A small image super-resolution model, trained from scratch.
Model: 40-pixel images, arch dncnn, norm batchnorm, depths [18], widths [64].
Training: muon at rate 0.0028, 39000 steps, batches of 192.
Data: trained on photos of arthropod specimens (BIOSCAN-5M), 195000 training examples, 38.4 epochs.
Rows from block 13 of a small image super-resolution model, named by matrix and row number. Each number is 128 + 32 x the weight over its row's rms, rounded and kept within 0 to 255. All counts start at 0. Numbers have three digits each. After the name is the row's rms in percent of the matrix's.
Before each channel's rows are labels from the 100 images, of 14976, where the channel reaches its highest value: "patch colour" is the nearest of a few named colours to the mean colour under the peak; "top examples" is what is common among them. Only what is clearly more common there than usual is listed. The data: photos of arthropod specimens (BIOSCAN-5M). In brackets: how many of the 100.
# conv: 3x3 conv (model.blocks.13.conv.weight, 64x64x3x3, each kernel summed), inputs 0-63

patch colour: black (72)
top examples: order Coleoptera (50)
conv.22 100:179147105191103084145134145052114101128170123122133111140113133123105148138144201159204090160133153113113059105160088116076113107147132146136151136179146151101140074105143150073164112155136081

patch colour: black (100)
top examples: order Hymenoptera (71)
conv.21 110:123102125135101150132109164146152131140127158163165112142118117154130136121150151152159145147123145189112124102148132069103092129121080108058129147105255164112114102173156134077175099092133143

patch colour: grey (76)
top examples: order Hymenoptera (47)
conv.39 095:128101091133098159152117138100149148117129138112125137116072141082088167117122162132177147165109090045081154179137084157116180115138148138168078216150181150157100121089141111150104083090120133

patch colour: grey (85)
top examples: order Hymenoptera (58)
conv.32 111:135151162091101108129167060175136176106135100158133121132157113162146144115143067132163000114130166167104130159163127128137112160161099136120133149166080100144134089135109156158144100126107141

patch colour: black (55)
top examples: order Hymenoptera (41)
conv.18 094:144097196142151145168103151065123116166133135168152122115152135104117135114166141090157153136103168108090158197149102113140171106098237146116123056138143132196109151107139098088126148129112128

patch colour: black (76)
top examples: order Hymenoptera (48)
conv.3 096:174117112156073105124149111137114164159128171101143135133153117153036113149145126151104119140125151097116114180107180168121125122152110152114108167128105207054108109127166195121149044103114136

patch colour: black (39)
top examples: order Coleoptera (36)
conv.37 097:143164108092089144128195156097124070109145183093184132102141143174157138153175155078165186105118061131154119118162148102115077122082132123103122177159127104166089149128072100117152102095152133

patch colour: grey (71); black (26)
top examples: order Hymenoptera (48)
conv.15 110:141103125094076100160139166112140115113163122126066157113136130128067118120074085106173097136127118048084117149149145177120094139153151111144065123110169137181162120130144132165129027099137138

patch colour: black (48)
top examples: order Hymenoptera (42)
conv.13 078:119106090179158124122175124084127145085136159131155132127148162149125126111109125185157120190084163087208155158140127142117152143162112154141117157137189107128106144146102186120169168231114113

patch colour: grey (93)
top examples: order Coleoptera (44)
conv.38 095:161128096112125140145083130120100112168135117133151118137122109125157125160167128088113149183130136127153135255150151126121131130123127133145115135107102100118149116192118116125100151127121145

patch colour: grey (63); black (37)
top examples: order Hymenoptera (54)
conv.25 083:120160220103104142156111157135151100143106143112117145117124132120131132129162144123106157111137167143123107252153122072117126154128216136146161200146098093091148154125088125154114104147143093

patch colour: black (69)
top examples: order Hymenoptera (46)
conv.59 073:149131090052137113138119145141148221136107197088111152139140133136146083131118215143095127127129130158211124119113121057088125096159136108128180151113135147106104125130099114118172117182139125

patch colour: black (53)
top examples: order Hymenoptera (72)
conv.57 094:129108199116046014139122144138103140117084126106124141133139123134131107140127110119152096119115113179144149193114071108140116134113104085073179139131157082127127067087138172134165133149122146

patch colour: grey (61); black (39)
top examples: order Hymenoptera (53)
conv.45 092:106095099092140107127120106133163139107108090123091105147090138142114139105132078078154173121072110145119115157094139226164139114148084078130181165096184145134111125173202079118137159141122173

patch colour: grey (86)
top examples: order Hymenoptera (46)
conv.55 087:159152121097100163163200072168168110126123111101130125118137101161136108110184156121101099136117123184133106073156184123105078107103123079111122208056119139074135108139146128165131118156175156

patch colour: black (48)
top examples: order Coleoptera (36)
conv.6 098:147193112137090108081159124090138075109161152139120152053099132167122159115128137126171149120104143079152117125158093140143213125147177136100117173132175130187070107149115107083117087101148170

patch colour: black (70)
top examples: order Hymenoptera (50)
conv.34 095:099114173124188116178124089053120162125162117139115102143116108116140123141080102133107154143125188146098162094145192150060118108105058073122146140137195085162127134151146159100116138147131073

patch colour: black (44)
top examples: order Hymenoptera (68)
conv.56 078:127132184155138184150136127150116146112112169143150147131108135141159165142154164120105151122119141194144153082146128233134122129131217159129189218162151165126159142103159121161144152120134129

patch colour: black (85)
top examples: order Coleoptera (40)
conv.23 091:130123171220136123125129156161126110185124149175126145117126139117131129154150104112128125085132050137123159048110108255168132115092135138140119148154123116092128102122147100102120103098117129

patch colour: black (47)
top examples: order Hymenoptera (63)
conv.36 087:133111200176156105143088154130123161052191153149129093123124163133083116130151127104137084085122077111111153198099090169165136100122196129128083160120147144141092143152153119123177175112155149

patch colour: grey (90)
top examples: order Hymenoptera (44)
conv.12 084:102127154084151158085199114127143135117121114147129132112132145137116142138141180153113168152147043174130120255127144180152126117087084117114120110110101164139133146126129120120094110127135103