Rows from block 12 of a small image super-resolution model, named by matrix and row number. Each number is 128 + 24 x the weight over its row's rms, rounded and kept within 0 to 255. All counts start at 0. Numbers have three digits each.
After each channel's rows are labels from the 100 images, of 14976, where the channel reaches its highest value: "strongest on" is what is common among them; "colour at peak" is the nearest of a few named colours to the mean colour under the peak. Only what is clearly more common there than usual is listed. The data: photos of arthropod specimens (BIOSCAN-5M). In brackets: how many of the 100.
# conv: 3x3 conv (model.blocks.12.conv.weight, 64x64x3x3, each kernel summed), inputs 0-63

conv.27:137131128160168123149139156135113164164154130141135096097136137092104161087167092123169134118139144126096130144132146162131125130112134126096134129144125073122136098097130113103146123054152106
strongest on: order Coleoptera (44)
colour at peak: grey (79)

conv.39:117124117137116144100124112144128152157147113145120123255152113144134141137118122155112126124133124148151116139118127181150142142109106144106139125119126112133118121153108124117098092131154148
strongest on: order Hymenoptera (51)
colour at peak: grey (75); black (25)

conv.35:135150134109117119110159179158148164139121113091104111154113120153127146097117156106103099135162149095122140114131086124135129150112129098146166135143113116138134146111101130127170194189116107
strongest on: order Hymenoptera (48)
colour at peak: grey (90)

conv.15:099132150139102063123132095136096146123127113111159114137107119116090136126131101125081135142125157094087094141144143118137099079109135128161114159113183148109116154146119128107107143176152134
strongest on: order Hymenoptera (50)
colour at peak: black (42)

conv.33:121156133137070122106139156140120191125146123140118164147119112113075090120131111136187164131145157115084103112160121116138113141123160144103114137127149147154148125108099121124132125168122084
strongest on: order Hymenoptera (48)
colour at peak: grey (70); black (30)

conv.48:140116095114128131121130120177081181168131156123131132160129181105133139143132138114147118124115153166140137115134134188121148114141130145209108126148125136156130157135169129145130122151155125
strongest on: order Hymenoptera (52)
colour at peak: black (54)

conv.52:148110098101136135109105151111181132152111165081094115129116080117135110108134110149131118118127157108096147102093135127115132106137160111104162125110117107128152176193137149128174147117139134
strongest on: order Coleoptera (37)
colour at peak: grey (91)

conv.29:116136098103142121074120161113109125102131111131121116105176111138124110109134106146149095103119141082121171126147110138157127111078116086158148158142115140147120173098132135136112133105103065
strongest on: order Coleoptera (41)
colour at peak: black (100)

conv.13:131102134115145147084048151113163149108129109142146128114102102096117143122104120139099085131104153099097152080118148150111105129121150103155138118162143154102105113140145139153104148092132118
strongest on: order Coleoptera (37)
colour at peak: black (55)

conv.17:083079159118156098138127156103142130117088120118083111114120104095107108087174161125086147145130099140125116141159111128108146090130151142095127112149141154171133156127116167124140155125149129
strongest on: order Hymenoptera (42)
colour at peak: black (55)

conv.9:096122127101136142159094099146143141074143138090103128120098116105151145197145109133128113111119087153146154129102170149136091134102155148124083115106140125121095115129113126098090149136104135
strongest on: order Hymenoptera (49)
colour at peak: grey (82)

conv.2:126178156129162119140144162154182131151156105145116120160164129147119211144125124123140147151138112165159132135122126085131126109113134142148126110129147141177150123151147111138146125142156088
strongest on: order Hymenoptera (41)
colour at peak: grey (88)

conv.36:130139122120139114133125131137217156149130130131212130079113135132125087120127111132132118128127134173115125121126124162138129130113143125194131132127115132168115149124122122132121131131193132
strongest on: order Hymenoptera (46)
colour at peak: grey (85)

conv.43:115097135127123132073147083166109137130158108147110110140113094130069137125146089140117119114139128151142084137143102138138080171133144117109108124130164138154110141117098128116089159139133073
strongest on: order Hymenoptera (63)
colour at peak: grey (77)

conv.47:118141179118131152139082117153097115118124089105123125118136148118094146146099113172147108103130119113125127128122158162142132115117121108205119172140138106114076115152109159107116151107104159
strongest on: order Hymenoptera (42)
colour at peak: grey (73); black (26)

conv.42:140154148124130114159112116157130127115135114088116126128114129118152113137107140157102137139065091086120172126115101086122127090096139132140129084165135099156136130173116151116167072115110126
strongest on: order Hymenoptera (47)
colour at peak: black (63)

conv.58:128118129101127122135106101133111111108105121093134156140149087158158157134097188134111163144110148136135094097126118152113111132096112104190117094105158103162106137075116142155115144140111139
strongest on: order Hymenoptera (43)
colour at peak: grey (60); black (40)

conv.8:117106128153135114127128154131137129102130126127088123086123127118130116131125111133178097113124147078097135170144131115156171117152130120164133171145133096199112131102141126143079089122085117
strongest on: order Hymenoptera (49)
colour at peak: black (93)

conv.50:093126115145167147101102154172119161120137154153102146141193168137124127149116127103105148145146098128108141150135114123135134073127144109136115186102149135145111162127099166129117141118101099
strongest on: order Hymenoptera (68)
colour at peak: black (96)