config.yaml
model: "image super-resolution model"
kernel_size: 3
epochs: 38.4
lr_schedule: "wsd"
decay_fraction: 0.4
Rows from block 13 of a small image super-resolution model, named by matrix and row number. Each number is 500 + 50 x the weight over its row's rms, rounded and kept within 0 to 999. All counts start at 0. Numbers have three digits each. After the name is the row's rms in percent of the matrix's.
After each channel's rows are labels from the 100 images, of 14976, where the channel reaches its highest value: "responds to" is what is common among them; "colour at peak" is the nearest of a few named colours to the mean colour under the peak. Only what is clearly more common there than usual is listed. The data: photos of arthropod specimens (BIOSCAN-5M). In brackets: how many of the 100.
# conv: 3x3 conv (model.blocks.13.conv.weight, 64x64x3x3, each kernel summed), inputs 0-63

conv.4 100:466542498363486541503478496512460537443412433547563493500497491575515490415501503480480421492558465508514584443442595513479506542516523430528490547404597491466467489546367460529568494523448528
responds to: order Hymenoptera (62)
colour at peak: grey (70); black (29)

conv.17 095:559475473497460455484522550498488432548543501510531555551616482488548501525523380544500445414522406496542484629513415504519567525497488516459529572494646480520447426428484512458485536526493500
responds to: order Hymenoptera (47)
colour at peak: grey (74); black (26)

conv.14 102:600497496579401498449512547434475545544401538434512496533541457436494463482523534555546545570578448598454498457447437604483528545515497523580524481511543464399466545487409537512475501509477531
responds to: order Hymenoptera (42)
colour at peak: grey (66); black (25)

conv.41 080:459502557663494461575556413496489522602505550494504471458503536536475474510516522484450461468480463465499622370563565591433472505528556476423478556483455493527534521505511559485467458530525473
responds to: order Hymenoptera (44)
colour at peak: grey (98)

conv.26 100:412482537511530504527472540437567504507575456447541499455505513539560590488567512439439482471504554561569400463534577466507550510477420479460600525497368490519502484423462515472608534498432498
responds to: order Coleoptera (39)
colour at peak: grey (68); black (32)

conv.2 093:459515523525496535595495522562560492506527404464487478463421443503483501513477434538453420542550607388536496449482531494481534517545604471495553440453542557464433516587553493611575527527473532
responds to: order Hymenoptera (49)
colour at peak: grey (91)