From a checkpoint of a small image super-resolution model: 0.668M parameters, depths [18].
Rows from block 13 of a small image super-resolution model, named by matrix and row number. Each number is 500 + 50 x the weight over its row's rms, rounded and kept within 0 to 999. All counts start at 0. Numbers have three digits each.
After each channel's rows are labels from the 100 images, of 14976, where the channel reaches its highest value: "patch colour" is the nearest of a few named colours to the mean colour under the peak; "peak at" is the part of the image that holds the peak. Only what is clearly more common there than usual is listed. The data: photos of arthropod specimens (BIOSCAN-5M). In brackets: how many of the 100, against the usual share in percent.
# conv: 3x3 conv (model.blocks.13.conv.weight, 64x64x3x3, each kernel summed), inputs 0-63

conv.20:494476494603469536463448512506513485591493399484545514506542518570516539517577573505493603493511507505521443391486521546607486479483580549541490473473441506477553592479505377495397545545510471
patch colour: white (92 vs 58.7)
peak at: centre (40 vs 12.3)

conv.35:466472565449402534487560594550532492516496448461509476589526442487484472551517375509414485494593502507443403461499473463534504582448496530561458549533534483396479471465519549555522408511534561
patch colour: black (81 vs 5.6)
peak at: centre (37 vs 12.3)

conv.30:501525546450436414465435523524482588513452504532520480487504484461514520492499486486440477516579526572506405504404553569402456502494455403531535515562472485428599383454436556498526562507427471
patch colour: grey (60 vs 35.7); black (39 vs 5.6)
peak at: centre (33 vs 12.3)

conv.29:506499479517493542443430523459470483530476539479477501460557585607491410454604575431536488540426354450409565578528455494480471464524524543443503492511506470546468446469505505524450581423485491
patch colour: grey (69 vs 35.7)
peak at: middle right (32 vs 11.4)

conv.40:530525557556536493567487522401473433449468491497499566523487500447400540528507523470586519510493561423414393544481468490572498515481495516591601422563502524465489551450548520405419523475433512
patch colour: grey (85 vs 35.7)
peak at: centre (29 vs 12.3)

conv.10:499509566479532483493407478546493459457481488449542468528571490535545518473521597460467406426411405354474516503523548492452355478496470492516544441497499527473462462570557515509586553498494519
patch colour: grey (71 vs 35.7)
peak at: middle left (37 vs 11.4); bottom left (32 vs 10.6)

conv.5:481431545543429483528537509495457435466422473350484530515533461450535482456405465516448530504529521541481493616465485601513477512450549560571444609496439546583477467428516462535473467495483513
patch colour: black (75 vs 5.6)
peak at: centre (36 vs 12.3)

conv.63:551523470467529460515498502486522494390477515631515494453445452550546476518516467453614491500449495380478514488570566539448437548551511477462517465554490446460511399494463509471466643536510433
patch colour: black (54 vs 5.6)
peak at: centre (36 vs 12.3)

conv.49:467506476564530481593406470530486597496490535530462535556437482579524487517506559552518459486484539459494486535512394390487443440428572454477490604497428466516485448498497571617531472433542515
patch colour: grey (84 vs 35.7)
peak at: centre (33 vs 12.3); middle right (28 vs 11.4)

conv.7:467554567476488587450495499431560474458562455479489489444483480564522465570497349448519553556571526519566402447484479631513521512528547440503486586527493562517461476509502472499513582500485579
patch colour: black (90 vs 5.6)
peak at: centre (37 vs 12.3)

conv.54:546498478501428480557581516465407496512421508346564557545557524535439543514517475496534478545537407529457415495540461524451467528555537545547526472510461514539568518483549510500571374454435471
patch colour: white (95 vs 58.7)
peak at: top centre (86 vs 11.4)